Rows from block 7, named by matrix and row number. Rows with one number belong to one neuron. Each number is 128 + 32 x the weight over its row's rms, rounded and kept within 0 to 255. All counts start at 0. Numbers have three digits each.
# fc1: MLP up (model.blocks.7.mlp.fc1.weight, 640x160), inputs 80-159
# fc2: MLP down (model.blocks.7.mlp.fc2.weight, 160x640, transposed), outputs 80-159
fc1.1:097120109146130131065155139147142108120187093159101119078139117164094129101169195104163086100110113116016120104127136152117084068150149126121175133174180126167097168143082123151118093133085167147174135087165115153122121097118201177146125131
fc2.1:128118100177163103078074121110171150149153119078111147096107097146130102156165168146106116126111169101140132128093131154150138160123097098091122127190131151116157107126117102133153194144152129075128119095134160121119141124195206114130120058
fc1.2:161142164145122168108086138146107151131094104112146137163137124072095131063150120145183139149133133127125145164100044073179126074092184128108130141092173140068160187127147093140115054177113116172148138161126124152145069153173098150108131152
fc2.2:110094162124154136164066075093137146166116086124106125087154140092140137191157176159125116100042184128147113115146171126129157167114163101175075106173070088107151169129155130118113159178164126141112157127111152173108142079146124044140168124
fc1.3:082185150159148104098142088145170198124084163174157107098145104143123121097110168094151093088155124097166158083096168145152061095085141148071145137121131147143184150102141075118156112123173195174154167165093128150138119120115139137129086158
fc2.3:169150178108116048136100150075170152096128125163066135144156089108121125142186154097087102079159122108150172149074177137113139108118172095102205127193125107112133100100102123158141154194166127147110171109101118159104084120134129061146117166
fc1.4:092119135141111200113084133156177153152125096127163116146167181161092165125100142046109170169120158173135181121154147113154193181129100135134128116135091144114166160145048131094111145130110125139112117120088113124139108135161102149108082145
fc2.4:163113132115173126180121134091174125119135129125128137172127083129119056153132213174118133156078142152121088118124143139126168157093149077133123127154096131047122097102134125182117200131111164115147115123068081090081144128128122145108100142
fc1.5:105138148151126135141108106047123148158121088113115064133073116168072148146100135156115120130122140126023148142135122080134089150142158116085113125142142173100123132108089213108111211138084105053171143183139111148196171127154131129144127164
fc2.5:165079156109090111134131140104151134104177117188123121106155155064118166110151073136081110159130092141137116127147134097136129130111118109120198093171147115142145125127123144103139175154095202138047146117130150051152128116099130124137095114
fc1.6:100138099114110158192165153121082163146104126144163107151147141103130126109123174166164125156116115161120164178130151105143091060115114159113111116163091139134147129083074150134082126090096110127088165146132141155109181092098130128174073060
fc2.6:076147108068158133116191120167096205117187113099170141056131122112137092150148181107160168168117179129089069128124109154096160126143134166083074158128140125153120132112087141123125159116135042160160095106107081135120116098105161099145130140
fc1.7:161153125138088172098136116094194122104118171156101125089115094123176123075111177134146131160110093059158086111113129115141146182139098108106119100106118096118164090077131106114069094166137135129074136137101120100165213145136170138147145116
fc2.7:087154170132152090155076168126148117175073094156120167113124131129090159192157092152120104104133193136077097110161073135144130153146144159148081190147128175166041148174150125143172168097069159130093066093120117108155162063100144105124134128
fc1.8:161133069160148099119178141142141134108131109136107136186163166122165104094110111128079179166088065154144152111097173113097113118122141101104123119146122064092127147089151110118058158127152160145067114163098154148139094148134151092149162161
fc2.8:183154146171128143136165107120090092084084157156135161128089146141146124096187170130074177149129074106122135154136161065138099115129095131080186149083160144111123098076126150138117129138126108124089165194106144132185087179138153072155215177
fc1.9:076174156146062154121098162130106157071168121186147093114135131155154156143167190132056186159114172174111110125104144045142127134098169110081167112093143100168153165109044187121101069154168145179146126102107135087142147112122156087189156107
fc2.9:078107138145133162127125061130123087177117161146108121174049161183153115103116109198134132187165125130088132129124072095144071167136127112138055124168115121089106149058133139148168106049095174101117150136143159131152195090123076189146145105
fc1.10:140152201134098193166111099122075111132107076168115128107164131109068091126127113136113071175137059195110069166103151119159085076146117111105142104130158118156073165140173165128116104101084124201085120154150183121093108096073129109171055064
fc2.10:104077158125183095096094145157185178126139140094106135119134151142076075153209165137111165070115086156098182146109144135154141155166174145145101130202090077100123155146127138155172122136129176084144118128150148132176171113100182139096139166
fc1.11:134111125107123111072141135137210108089128140100071184088115085124122128173144153110144063078116147148080153075144090162189148105159130100140144163111126093102086144127131073130166151082165126130160120144129127149127141151153113192110185160
fc2.11:097125094142107163164112094131146177139215122173139116169154148163090171159195078100066162160158157117118115147172139077076119155096181116146096123123161113088092118173170200137175109126123183158081138093125120108111111139095169115135108161
fc1.12:144106092192089181136156118098187098155115106135137132107125176110140184095100096174093087146151146207112044130131123099152109097138123138153136130086096080123152136161081069173110105099141161125112122089136141114105132132077148102168129143
fc2.12:147143108123125070139100144099169143135162206148169183096137100123123109157144163127162098142120132158048144135118156124109122149120155121088119109107134136128122138166112099155137164133150096168117119135156054097103125136146103092078145154
fc1.13:106109116093097117079121129163151170125134112132099096092070199104157147150108081124077143121170137138196140082100127137160150150140091156103144155090086157086060159139108111134162141162111143100097185167099150144156151111176086190199124102
fc2.13:143164156210088124136127144173133082125148132117131118168099147125113099058163181114158147093112100148164132158165146050160133147139170139115076082189162121120115076091150135096174103144152134136155132070123130092147087118095138156098076085
fc1.14:069154096081094183127162141199117140164082173098110117128107182154087133154151132069143142072169128071058103092082101127145058122160190116090075131153113096118101141114175172103170119143149113107093164150146142118172146140145141148098154130
fc2.14:176119115134145051141118129099178198137096119164156128131143097077142039098142103146164190066137129143135198135163178160092154109135126120105170153146181106119149190125098120146114188148132171175109130110130120181067101200157161125114098134
fc1.15:183100122186110142107134110140076136131180134176104136158106175131144113111157123062157209116149115119067077136147167157146119051165121109111137133095161126155136161184121062124168066107069144120095158115144095131123062104141109102096126170
fc2.15:107169098110084107107109173138187133164087108114108109157120130147085144124187111093109169143134175187111109132089145090116119164111144135141115111164094128156120147093168122099105113100161202103127146079118128076147135114110132131158077132
fc1.16:101098119149132122158212085144101139104100166098127131130093088090104108148173132174117155115139161112067067046152155107147105114110146145133125141125159117138088183103129184180105091123103197183133081139119125135126167110126213149191146117
fc2.16:156180159166121108080112136131137106125103133082118172149124109080146093094141121121109189121073172084155097156120109160139148185123147116128087096141150167094088136107152061159157125133166110123129152062084129154066115174110103130088181114
fc1.17:130105080139193151118072116177145147081143126107052140166115154137091120142141165142163151098123128153087198117172125113122160165110090120143124144131171081107087133119075125142098133119108119100102117074106043213070085139126187076206132161
fc2.17:065093095170066144137166083122159080128080119121168139125115100136128183066129140141103113117140068144126098116140105154172084074119169120123082138155100147097191202059151138145095104122136186150152097109136162147123098083155070188103132072
fc1.18:144119138152148084108150108141147104062131156131194104118132175151115165103171093145190148110135107076171127136104155105127045173129194128178155095128174086069149143122126069161122117144131160141070103120150171107186158139188161149172119134
fc2.18:158191184082145095075093126155074107079125199129153137185131136075094083186162148109111153068125098131116133162116139100141090186149154116170177161155094106082120078169156105203167122162082105147097148122114148146142097171210149097132087196
fc1.19:167090111136122146107125090146129130055163162123108071113123127129187203153160178132086118122148114167106155090132118083142117104120153137130070085117139156174110106144145091092097113112122119141094118156132090146122153152104153135135107133
fc2.19:176171151114099077129107101104092191088136144117111185126155142093146129165154146077116237115115185086145139164145129212114172187143149116125125127142110123097087088175124161174138181161137104096142145111105143163099155156102102060093094124
fc1.20:189104145196182167138143104163103165144137137105101120095112139099182117055129145129143119088114206094175047160181102094134111142091094071120115192114161104109150178126098050114150143141126120120143073126120122163127152188172100128118156144
fc2.20:122170160103115082067107188151135134145125158138152172086147133134067086132172119145143170140166066104064087154179082076148125121122076179180159107124138151195095149083155146142126122165094126148071146063107148161142128111140134073169166124
fc1.21:171075189117122150148131154105090085172102154084173163108117117159130097135043108114150103193145169119139143156147172145127124175201150149098057124116128139165138084143191173110174100076146086075110121140144173104094163155102131143117128157
fc2.21:193182116146147107131095147190156116190129152157171077129157103090162089110182121120130118116085164113116101056097099074110106089107083099116163154106141159125128087145088098093116155136113151117100149121123115102152135095123121095129109141
fc1.22:106094111121093171078147118109080130172101128101156123154099130158123096143090139078154063189141102108151120125109178103116137134188122144083074078147115167190116114042163116099135091065161134076100097117136080156190117151087099149144107148
fc2.22:182150142161122123118147176111120060168142146074094117099066109079142115141149161164078181080150067172155137083131093181193109128079114151158159158127138142106117137105093154183093125152099133089111159126138169093095132080119170126123095111
fc1.23:181120096091163135131155196200153117129115086115135173105132169138122175183103145159108128113192132120078157121159144186083075119121143186107167141116124114116092144132115032146147144090084163130103146149113120133102087095120097146192131138
fc2.23:081102114176079093086126127093090105130139138184150131155069132115188150092160122086059168097154115138139163140079109110133087074093164093120113147085166109127110139130128191093104124146174121114128112187156151144154138158163131058103117090
fc1.24:081130138114099142183131141094095107140128158144135166117099085125124126114105165146175167103114135128146162166120110179140141094147095117170126147114166097170162131150133084200168177086069214143139189129126088088168120188124157142131125152
fc2.24:167100125128146147059179081167157125127164122118145101084063186159157164121151117139150138125173136089103151147134144072116111129099117101084130116135122121107121118122115107041076078158147051128131072129089162137073126113128136130117160086
fc1.25:185110122159113142098104087111104142131101138133207101140181136139135097098129159109132169109132132178132152135105160154146133094130169128118091133128159058137167186155063174081130119117137126196113088183143143134154132102141091103166158151
fc2.25:175110134173147090181110089079177107178125115048119148137131081109079089183088106178163127122189118104088133095173173122135115170055103113100182079109153146182121137090141173189152189128111117118100137057112126088107143087123099135149116078
fc1.26:136099205116120182121108122141106181158102116119182069129126083125132094121116181117084101124161124142128139132121094041160107154134142145111089094105140161154156155089119161122196054163185133102160138170135160109127153089074157135141108118
fc2.26:142131055137158108159175118112136139163150159117153157079066150172176129133181107107089134142085127120113086104129131135113063090129065139138110105117154055087076163177116141135136120105117180164104081149188118130155170149135108184066135158
fc1.27:125090178105141139096095083106090107166058075137131149190105039103138074075148144158096119156083119099140087110117087067159158115099156123136084106141078107195157174097106169129125121138117151127130104140193139122136134072141150127152084147
fc2.27:146203126177095118096153153145104101140186079100178129076115181172119128120084153112151187095137074172118090062160114128121101145144183123155152082131150148134166118181136094117120153097089121129127135127102156080117161147151116122084116149
fc1.28:145084141215120097151146140116155120214148108169122100101082065112076055084159167152129167090125136159102155096184150104148078106146129098119115128138139141155140163106109148119121131137146171127102063150133135130184121148065154124161123154
fc2.28:183133145080175151122146137167064163121155101091114157047177136120140116105068095122180094115158098144121135159154146180171127201108163139134146128160132118157142135139097110138090169127108126075184091128160095122124104119118114168138133121
fc1.29:154164164140122166128141152204111162120133090121116080175135099166172135146164066137084124132152167109109135146168074112145077173062162142138188183158106164075129133112103175070112087133166068099149082112158185152126111125145178099094173139
fc2.29:063093107125161075156154099107119157128105183126117149085075136101099123127076183106139086135162104140182105095100151094141182135180117117120135078046145048181100148120116109138104118114106178159122167166076154179077186201161104153128108135
fc1.30:079113133095091102184160138163180099134127149154114147183106104094154088150175134148141105080151088140140102070152087157160092118120152111145137162157191088121115113146141148142107087151141147125201121140100147144116128138138160129161171155
fc2.30:061103100150150135151163127155075125145089160113113099102126158174139136098127074186131140139154117166159150118114196101098109133110167129110127091123090125197097125104130147108109126102118139177127139127061088123138102159121139135070164135
fc1.31:154156113085127132089084106142173117157166114116125120180154162148135140123096108121203070149134043136179171159108109144120142061167124142159177107114149134101124064111151060123170158096125060055204122162080089173154118153096088136097116130
fc2.31:102106141133111083114111131123083117118131139156138141135111123082135115092152128077126154114118173134116077174144096125140099160113109108134016106104130212099068145166128123124118112120145153140057160083108139074112135122169100150082157111
fc1.32:155110104115061181141122106156165103137059147149127103116115109164085129109112138088101098152156038147145140113120130125151080133084159122119108108122136085170147129124154110134104083156150152154103120110108139159202139066058125086201138088
fc2.32:091157192096094063123127092099179111100146111110099127141163159174064121167143105148086124146121188134172123128153106128080083215112132141120123163151093180071088209123162107109149164146173156097106095086122147163129110135137122104144138095
fc1.33:086141185147085168122133102110176130138105123165132138052156128161096134111154123110064169142137117090151035153130121130133083148143108138108071118182108128157143134185104182120117092153112144175138111196185090111178168090065111147140117147
fc2.33:068125120186149156101099142159065109116162109147187072106097166164177169120160140080154168116083123120098138127155138129184112108165130123088071114198112136140163165150136136115122124131103111098127115088105114120168104160088092144102160069
fc1.34:122125143133061128149160088046139058120066134096093114081139087136126137127169133155140091155110089173164102134134145091108149129154118110129098122124177095160103075086118192142105092142093122125113122144062114121180149116134114154165117133
fc2.34:108101113086108141107120097113153191158152106100110146125136122103120125145101065166206128116142164122131171114113101178132166190110159188181150155206110154107052148121133120182141151173085145148092102085132140141101177148112103135135045120
fc1.35:148115104162138157166123079170182143169161096113174033134157134133114159106161196110079061147092075138180146138157215139134150139119059124120043129122150142141076167100119091105118145077079118105105118114127115123141095050061150096175131105
fc2.35:154102113114117137145101090129151148144097142147130103091111161192170140146115139140116187145096122087136183142144106138104184124143130127170093115080158107155101160170128134141145126154155099122145164157073194172154112076153140182137167090
fc1.36:133120091185071129081142104126088112159137192152141169138121184077132125122143118139134129125175092131116107166070144143157065093126128132095148097120142122164145120076078116112115163143116128161148101157151089167112106129119090173157128125
fc2.36:206113149111096103099120159140152191080132164084084091108156132147139160198125080127092132158128162099195086096131146168134151191100142150143100085081132149143176127162133115092179155148123088128165138093135107097091124150110079070172151148
fc1.37:128137186109181131062164109119093139152153142137128182171139116112186152130110109122079124142116162019143104159033050138125097152095168126146112172106091099188137101143166133119134072144166097114131137179130151132122139106171134148142113158
fc2.37:162101118159138126168166130140161083148149122155161094108089128144154120142123187168130152130130050201114111075187144083123161083081070082115151105123112135054070137087076118138116123121097115181124158114124110072136158075098128117173077125
fc1.38:135136107170082091148135174116131122149138111135124115148102157117115152160122109164145112171109105190103139086095165051137115201146097071132108124153137114160145077167134112133134099154073143140091069081173108156140213184101144150164114080
fc2.38:158136074139114094085108119106148103097145161128171180165114111144190133087094133123134133137127082112121143060059202116099082081122105107168149058113208112119098096159122123134111072105143104146130049126104165153114158205126176086106090171
fc1.39:095087124094134188067127110111134154133139109068124144140151118177080072074151172085098114103127141100109154133211103121169129099210057161124119147111096110143074179114133136143157138082113228095168112154144083141103069087096150141200096143
fc2.39:159103165114143089120159160130193116154178142117152125181117149149143098104161114106186134066105145138188155105146166158074151073142179074142195160152164107162122105145066118106152139186185047112128089102116181150119101123160165133099118133
fc1.40:094110132098130187102107178107120112135118083112140136111123134167083047131152144110146103158194153106118104134203165129165085160146059156100131119123094111170138184098107150102101126114106147105140053109173122142111127099085063107136160127
fc2.40:204108124182136069190141145131059107125123165124100167079151146103167115124141108112123125065102145181139106103119121148159182085119125140100205100131123151078128130118131121138136139147102125058109187099095161135158085117137191144118090112
fc1.41:124091134109173157125054064115144163118061092138094102150078148162115099202161193148116141113114164093124147121155138134159098149129120165122162149110114111130096190150146122144105104148132114111108109097103151174168116119123107094199121103
fc2.41:064121101112092141125187129091114056092137172078113167131129152164142132074168158079132184178134081129140140168080159105140104101119149100172110129082123131128125091125088109112175152085074197135155163138159069115090188116157075150115155169
fc1.42:145109160117116103106160166200078101101145118109084140157108121159136089109119163155173184138136184083126123169098090155169205122131083135114108123161115163108188145120148074130129098180102146110118187113148143152140161170165136125158164092
fc2.42:085131145097149106144117141140138165099133152134085098123100125115167124159094115151131061125091078194135125087173148141132060180133164154167122123108109051145094166103056140091124145114132167123098097123109135134145160085072091097144098127
fc1.43:132084134163124126100107108129177140124102056087150117112108157147127111155138170085161096136152138163116146085209124119165184166166163162125121139141158170138090171108125136199091108135076159119125130102159104159079098171180136162167122116
fc2.43:105183137109159120155128147133128126156205104098083102106123130124108116148103169125139079055093171106142122121104203100124161055139149129087200097145165149100145112117131105102182196122151102108104126113072152116074091137107177119184129156
fc1.44:101047141163108146121124090124146080148137171139146136142116122131160147101116170113114152137145105121116095115116155132159129040163074059170082151127176134153087156109087108104115102135153108167129171173185131161084049103165163145079139134
fc2.44:146124144174123054134123174087056153177140186141086165165132087092096100117188125122147088130088157113065106121180124126195114112178079149106120115135154172198119095056070165176129179124132140134104176096107098127122148080115113105171110155
fc1.45:162126108150130142166049118118085133126116084157106100152133135075167151073100210161103091138114108183098149141090134040139140120101129103122102162105111105115153158134139117099073117189169136193098159140075166105115083089141162090076110131
fc2.45:116124120161173086130170128096161065156125173142143126147095118187081168124089055124172151146124061182136120183136100115164144121126125130106152128102192135083097123094109120089149092098103117092150120115118087151167192099114123194141100170
fc1.46:161187178113137122188115090120093124112084134100109097175079087083178097118127136157147206131111147165124163148131121057173080153130104098145108072091149127144116123095132086140077147158099145145072104127085159144130176132078189133205090091
fc2.46:101149123143178171124143142091127098181132119124129136110189118142108202155099053140185094130131148153068104128178164182126135210094088186128128167129125122153133132097134179137160118103145144049120123110168084085138142087078063102151159146
fc1.47:099116182143116164146105134191124131092132152143183081201152128123118077144138125120111106143157086176124160126151140110115074118130083133109137160130167152138140108124066118130080071148131124159138145152088144179178108086154114134127112134
fc2.47:098088167128125133111161121111165191109155117110128132174147126161058171150147101117107107151156134102153100087141126136063141126108146081087120208100165162154108178152109104134178165141176162140143144101154083151181131127185104168142147106
fc1.48:105098125160144077129116076148165105131103061175140138156111056175111130144067140136113076110122125114143132120084173090144154123116092126087127146079107094142128210153175114159121107105100125169093109136082105119128158144116193131187103101
fc2.48:061183113173103195119137183142103105107165182114129077086103151078122139110100136130122085122178062140165133125112083114195074132150153093119071086112154160146095091093081138166097133105083139095162167151178145084152151167096115155121111109
fc1.49:189134099195132161135145111170160138107203110087139113097173148148157167106179142151077112097157112126096100120137123063156115125143135188146154151173121093107086149105090109177105111106153093092160114130160134194110101133162113157117158190
fc2.49:125090120188098133075065180155123171148171105090171139156179155124100157175134120105102105130115117124105112118137149107136096110087165121160145146135103162130099130188079107125162131170163038078112112083111115195121109122140062091088157174
fc1.50:107187088203128198121190154140108123129174098120201115105165150142204145113164105129132120158148088074057116131135142152171033100143083148139155131108131128123160089119073072094096090098137115147140101129137100159182074122106101169096154099
fc2.50:119199151116055090106171180124128175168090170127070108127205122108089119111173105104138123175110108121123104161120118112128149146071075156132181121150128094153209116115159131151176170142168120097162097140190150085142110121076119104119110173
fc1.51:148170183119128116167106144154137111114123135147139140136138073106094125045086162096146190149187109163095073101147132121135118114128103117140109092092165089130138131119109135144124069180175150154118137210091147104183145094106140142136102130
fc2.51:132151122099137156148113075143159130149131136080105175158159122150059118148087123112106130127127083186128143097155083156135118101187116141098095136133119134107113171154132086175154146188101193125159078135180142096109169089161144130146092173
fc1.52:124107126155122142135153101115149090147160158137134140078132125149156127137095125105091112159102115086176056130158147149139144126121105064167138130131165153098122150117161187099152058114153074091201155108113153139168108098151082134092221203
fc2.52:162176091072124127134102085162107153085041076112113106168113114102165089125104144168176142140085169103079150106161093068136111140106137144172093107104124079161121070149192139115122190107084150184088084185097120121117133199153183122129061126
fc1.53:174176151070150089127137100101142111115117185103136088151114165098169064188083110195131161155114116157153107096091123113101132102115120132158131101078157079154085131152139124171103141105168138155164130176117099127131177191125137113160059139
fc2.53:170173122190077142124149162124119143144155094067107104102135161088108146128138054079134147145151199166165144147158141161139115147089155109090171087149148153123162122093097095121172154174146090078137127095172099113095050083110145118098124099
fc1.54:136104139222078120148112102165134098088094114114177102131152137156129077097145126136152128127163080158111138164167198127152154127159144155088070105120128135123151125094113122133141155086112152090094194148155172100118171159136192133189059120
fc2.54:086158133107200158090078135141193152195101153139131163121055140124160073162093103130157100098101156115095160180131131064107147093138144112164159154120110147076146090083093099130166073111107092150175193145124111096170136160088161137207137148
fc1.55:116115112112086074194183105098136100112188121093150186105098184151126164167137114114116141168071111153085142081116177143128085101171098064138145118132130116143150134121140157179120104059165143139167149170129108125108126132166159185147089126
fc2.55:143153172139137157134180148177063093110117082154133056147138119077066107146075126161112128085184165136157076095140104095145174105139103140134072154179158104167157125082090149082111118166096166105126061120158151121159109174113136113118136124
fc1.56:164195133111094161144157078117124110124144166054111137080157139152134182167137125180146144122129141124136137187074086092099096124131188163165096164104125127096085133118124132139157144121170129077121102072122228091134150109068090144116122114
fc2.56:180088140164143086099132113129127125105108109166150206161093106123120097058091184080138164161105121118138131111126159108162143098080095108119186153113128091086167150127097133154119082162126141132157185121080086168097155078172199126131130193
fc1.57:108169151183117127104124109089166158118111162109128073130140081130068064105150185111108133164118150175142097071156152119176124095199135049103170096132110106128136110098104163114105125155161140136130110099099107151152113090143181152155139102
fc2.57:102118188117080145096079077159115191105121149149112140076067139156113093162083056101151135090144088124132089054143113182135095107080152156129126095133116165098146113133126122099114133129153148102122107113161178088052130151197108125151137075
fc1.58:070171158193101156143134133116090142141146163129132107104102124174085068137080109113162112110162076103133126129170132167156061134106142150142121138038198122138120126064127192087117127138149091117122115117174107112136075111168109135116105114
fc2.58:119168143135107134120141105102082168077149103187129166081135187102103171133143114110062145102129106107147079158120160105124138147084151118054122183127103117144176141145105139091153125144122111177135122157154116082146123096080106024093119105
fc1.59:134183145113112169126142125089087150144063098106193102095160097123130068075101157171085092167109102142113138117169179084128170144137116153144111143074115196142051137071156168132136090118155123197180158160064191087150100091170117145120151139
fc2.59:175107119141121064078157145149060165094095178159170112125161163103146102128147140103117139093177119088102107117114073105109103106142128124171180098101115121160145142168033135154107173128128146092137116149072187131153185132170153149105038135
fc1.60:113174094198099129151140138086120088133075180144157132116113143051141171145145181139125129135133046097094151153102122133149126117129131147099097125125144086134186169147084035109123154134059174148119127098146096096129146150135183187171117114
fc2.60:147131129118083110170101092101183158132178150134147117102068097098129128180142154101153101114161169107138148179127137155103144101137123143084141089181132128116094131154212017116189148174122145197108141115122135115116167129132134128149141141
fc1.61:176157159162166119135118172115116134109110178093149153115095089120154161138139136136166082158109135139123143103079117158093135116192158148190147116075124160172159092183105152141161114101087155185162167153195121134075101142121134129075109111
fc2.61:126139132150130178141131069107173105117085099126132117101106114132141095104129113101109082117115107112124095114168137043103122117106074069124113134107095095143116059063098127017125174185166082159121131160134147130191117122162139118157197149
fc1.62:133091062114097149134112142123134119127152146122124116108128131120199127142128193170149178149126079166060116123148163148109097074167087159105148131174143097159135090136161113185091141145036158132120170121065143134141181155147125132099128088
fc2.62:173155103117122181165103086105140095105134103072098091124101169116203091184101168179112178127093142141054101084175145125143091088151074142141130112146136074104100139133166081197122164115109104105085107166114091131124154188164120129148104132
fc1.63:123130136130119124090119135082130110126128202094107168082140125188144204140139101148086085070113161092092124103131119200141124131134119082154115151150126134112110159139155128127136116116150116101159166086140105182146146127073139095129217145
fc2.63:128128164087170148098171102159131177098161055131128061140108128072148116150157144113161185136134095144143125184123103035104070112103151186080123140095132114173117105147122128110143078156152140136114107127117157097136125118212158192091088120
fc1.64:154122198099105160177142112117087131079133150096145121110089116107151090117113203166124120162113150123172090082153084092160111131117106142126085141091142184156145118119143166121118143175110176185114112156130081152089156071065121106222113110
fc2.64:093075136129109136125061135199115090180141177135115130165120091144093154130102042138085101092111104078120129116118133177182129152140139081137093184116109089099172145090144112103114078151144134127156140149201172126156163130146091090163169150
fc1.65:125125105114095128135096102123170122119087153145108134146126104116162135078129137090136092176164068142177119091107150063142143141187145081151099075099116107122157150113152052123093107128073195157093185131077150130113157118114153150154168128
fc2.65:099111162137087103142106131164148186146154148081091130124180098176104104186099098145112103152148177112154135116148076117187127200119167153151091104227050137124051164140108122173149109127119086107143132085165118138099111111130126106164145134
fc1.66:109159170157100165121137156164142086115127095153118111092077107124167173160135116133076192184128126111128076119118117137140172163102052111120102116103092176156139116164149171088184079163166189095140145122094155114169121113087116106122140112
fc2.66:078122109120126137126182142173143110125120134162149042119132114190147061109086124157173153172102084127114168153122135099203120138132108145150083070129188077137115084117101179134092153132166127169126140188146091193142165134171207191152057101
fc1.67:120097158157114159127106110146154116112127094124163083107112136126147114160109213176114156122107103182052144111147146113162125103110161130110138127132136167130067107114111154104110114136190104111089134170088150132097117087127120119180096149
fc2.67:129102127147168081162114153124047143126125164072130166139134113131138105112076075157131093165075114085157116132129126159176159130120070055120135137102095091125155139119174100164151174130115134130158097188209095097151174080089104140184164099
fc1.68:145142064143091176132128133131113102114073120125114134167067118171123192109079094147147075134142127162093110098091106077113143131113145174093083111107140145164150133089148124104098184092139138139149119090200190093178146176098136081132154140
fc2.68:072121109083131113179135118074093165161103158112105157160095168122120081186147119120116140131072174115094098170116131123168161088196170097119125125157138096120077154157127127127200113097153148182117083162034143118110144084154140160080130141
fc1.69:107139141090109180126118062141173116115114097138136077101116064173170095064130156092100110162117091114167137099129109073114129140130064156160169091055079130121144131133129119120076110106122168141166121119103145102142164116092142128135124114
fc2.69:072141128097191105118092104116171207119116131074138125138106128133071067132115090114106101123107210151114083121141096121156086209136136153155095170179118137105073174181116161174143178108109130150122086089156120150140135125149103114169100125
fc1.70:128098084182135107172175092130053114151163183127120119079169042084136158136178167155151113071163121133153146110117203112096036140180160143131134098151172150116142149108092164146109107099105150115113134175114066154150113157107144141128165106
fc2.70:118160087118130103096141124096070127100104108098147125209166109095123169071114189068122165104148183165140126086041139122155139136134090118143115132159161127160123124192088119126151118159176107155070118118148141171132122112121160134091127120
fc1.71:097105171175141174171150120140074198155129085167133092139094140149137170155087130151072102175112165111159117088103080114102154139122194161128111117201101152162137127140153148104168081118165092116182147175186159156130145172085112147106133114
fc2.71:117151164109095152119123087144104060101122132130103135137125181147166102140097123167144146080198113092102121161107152080199071151100071145135126114054120093136111115090085108150132137129090182136136110152125093151155093132183147136143085167
fc1.72:225132183113157121123093079153178103136122165109104161143111107114121115138150120172147173166091094124182082146147122105091066195109126122123108131135157179059166060129154105088095131146107128072180125102100171091152146123140137145117174145
fc2.72:028116064088142156151134115166111121162149109109155149097090155190147104105137191124143105147153131110067122110072168103147138063131122124102056107106110080185076140105086105150117148092162111135062158125131176156098112126121105090145105174
fc1.73:095116186141112143115107109185145110170169148125127071094129080071153096162164193077079179115140087100093155090115109103179093111125154147141144179148152140079103195109134161133134078150175161173085140122129128153123119125084114162125119127
fc2.73:168118122166076165153144071088061125129137148154146132129108097158121123139113106123084138177117106147128127100146130126120132170165146139096073098082152081228130117177119171136137175087101114066151080130200134095166144097095085119134143092
fc1.74:137187122140153160100190114189126122102149140149092146113106189127103150109171170195130135082127115106097130092129136117156052077082132126127148103119191073113180120142111073089088131156121145189143146146087070158150120140170167148092109142
fc2.74:158155112080122120129125110107179187136176096060101140127111079113121124181131073119149136068073137089146151144121149152153148144122168118163175154143109113111092092118141169165138177148138086138134161128077168177065137155095131052132125110
fc1.75:129089136128128155152164138138122136145180110131099108190153102148153164073116130112092139157126114189118164134071129058127155150150187097189134080117098090084104101119092189123139116127121111152114091126100136115165088153124049146140139161
fc2.75:131128154125135173081128172160137135138103139115158091161181133127120151096161191093095109149145140177079128120062093073111113148144093109158169085159128101111134095141092178127172108117185115145092109175070168163151117155134070128065131168
fc1.76:078116146114143171157126094099131157148102120179092130127151111139135110096096113189136080116139064150118181152098118132140116087135148129130083149140095133052116161083089079125072080120100098158115153138198154185118154148082135140167141066
fc2.76:105190127125112134109102127133093074136116084104137163147118103208100088059093163129123138095118085143139183113077165183130144084132119098080089114121145140146141162161121160126077112077146103133082098103104094153124118181054122128101098095
fc1.77:079158110108160121156122162137120116083163092121185166106133161193129119118186140166090068104097130066192123112106141103139081106124092111129123217125106110122059173168094076112210117074116124165171149185120132124196182151143135136143125122
fc2.77:156124095165113148157159097053151169097142159163053135137078146094174143194186116099084195108183145139141122158147142102077087089108113131138125116171153163138182061124124167133129115125167160125072122135132133140086157097146148051147094155
fc1.78:149146103161112125165103195171197138164128073149149126112113138081126126071170105113121164093180123160123107041161153137161091172112119077104075139067117108048100143096098159083080134125087195108137090097073160110133169123161154089119123078
fc2.78:147143092115106141153150130144121089116124120132149111120070166081134092101135235137118141107159086107132119152125109138107058069111094108140125132116218095075123099107176165111109117143087097150101083150085146158138086144177151134126137164
fc1.79:135093151157146114154067121146099110175103141166173157166110071135115119060125143120125118140099190153119135158111145141162103166181137150164112092145131161112082163149107167115108107155099138147060200173102208059131206119124124184188112184
fc2.79:150172090167102179139167116108105089118107119107135152104093150169138111162054158103142139151154089150150099158175134134140110099128096144159196111063179135097188153123125127144108135127132111150158166104121078184133100118108152123137095114
fc1.80:076183083208152093102149118094083178083132184117142145124186102176137135149145131110085110138169068116134157138106136111106114093142144146146147107137129074118105135096076148131157127123142136091142160153080123124139122082145167115174060100
fc2.80:136176114081114110128118129176123184136149100126097149048163130118134184173167172088101173072177156111154157142108154130109107098152138124102231119176115072133157121177066131111096171183147147121138135115088143126111149124155097058170115168
fc1.81:095119107189146144085108100149102147158113134132125081124086170113165118119117169177084104167131105155096097157135104059202126099125064046105112146131043103111073119099107130076109057135135181149135181108139125134186084103132160132171178099
fc2.81:060152135216159074134122176091088120133134147150082108160134138167131139085124164140050172118111177110117146162111091093127094094177143140106108132144065109168152102114095134114129105140142118129148139180130099135149069127189147072128137089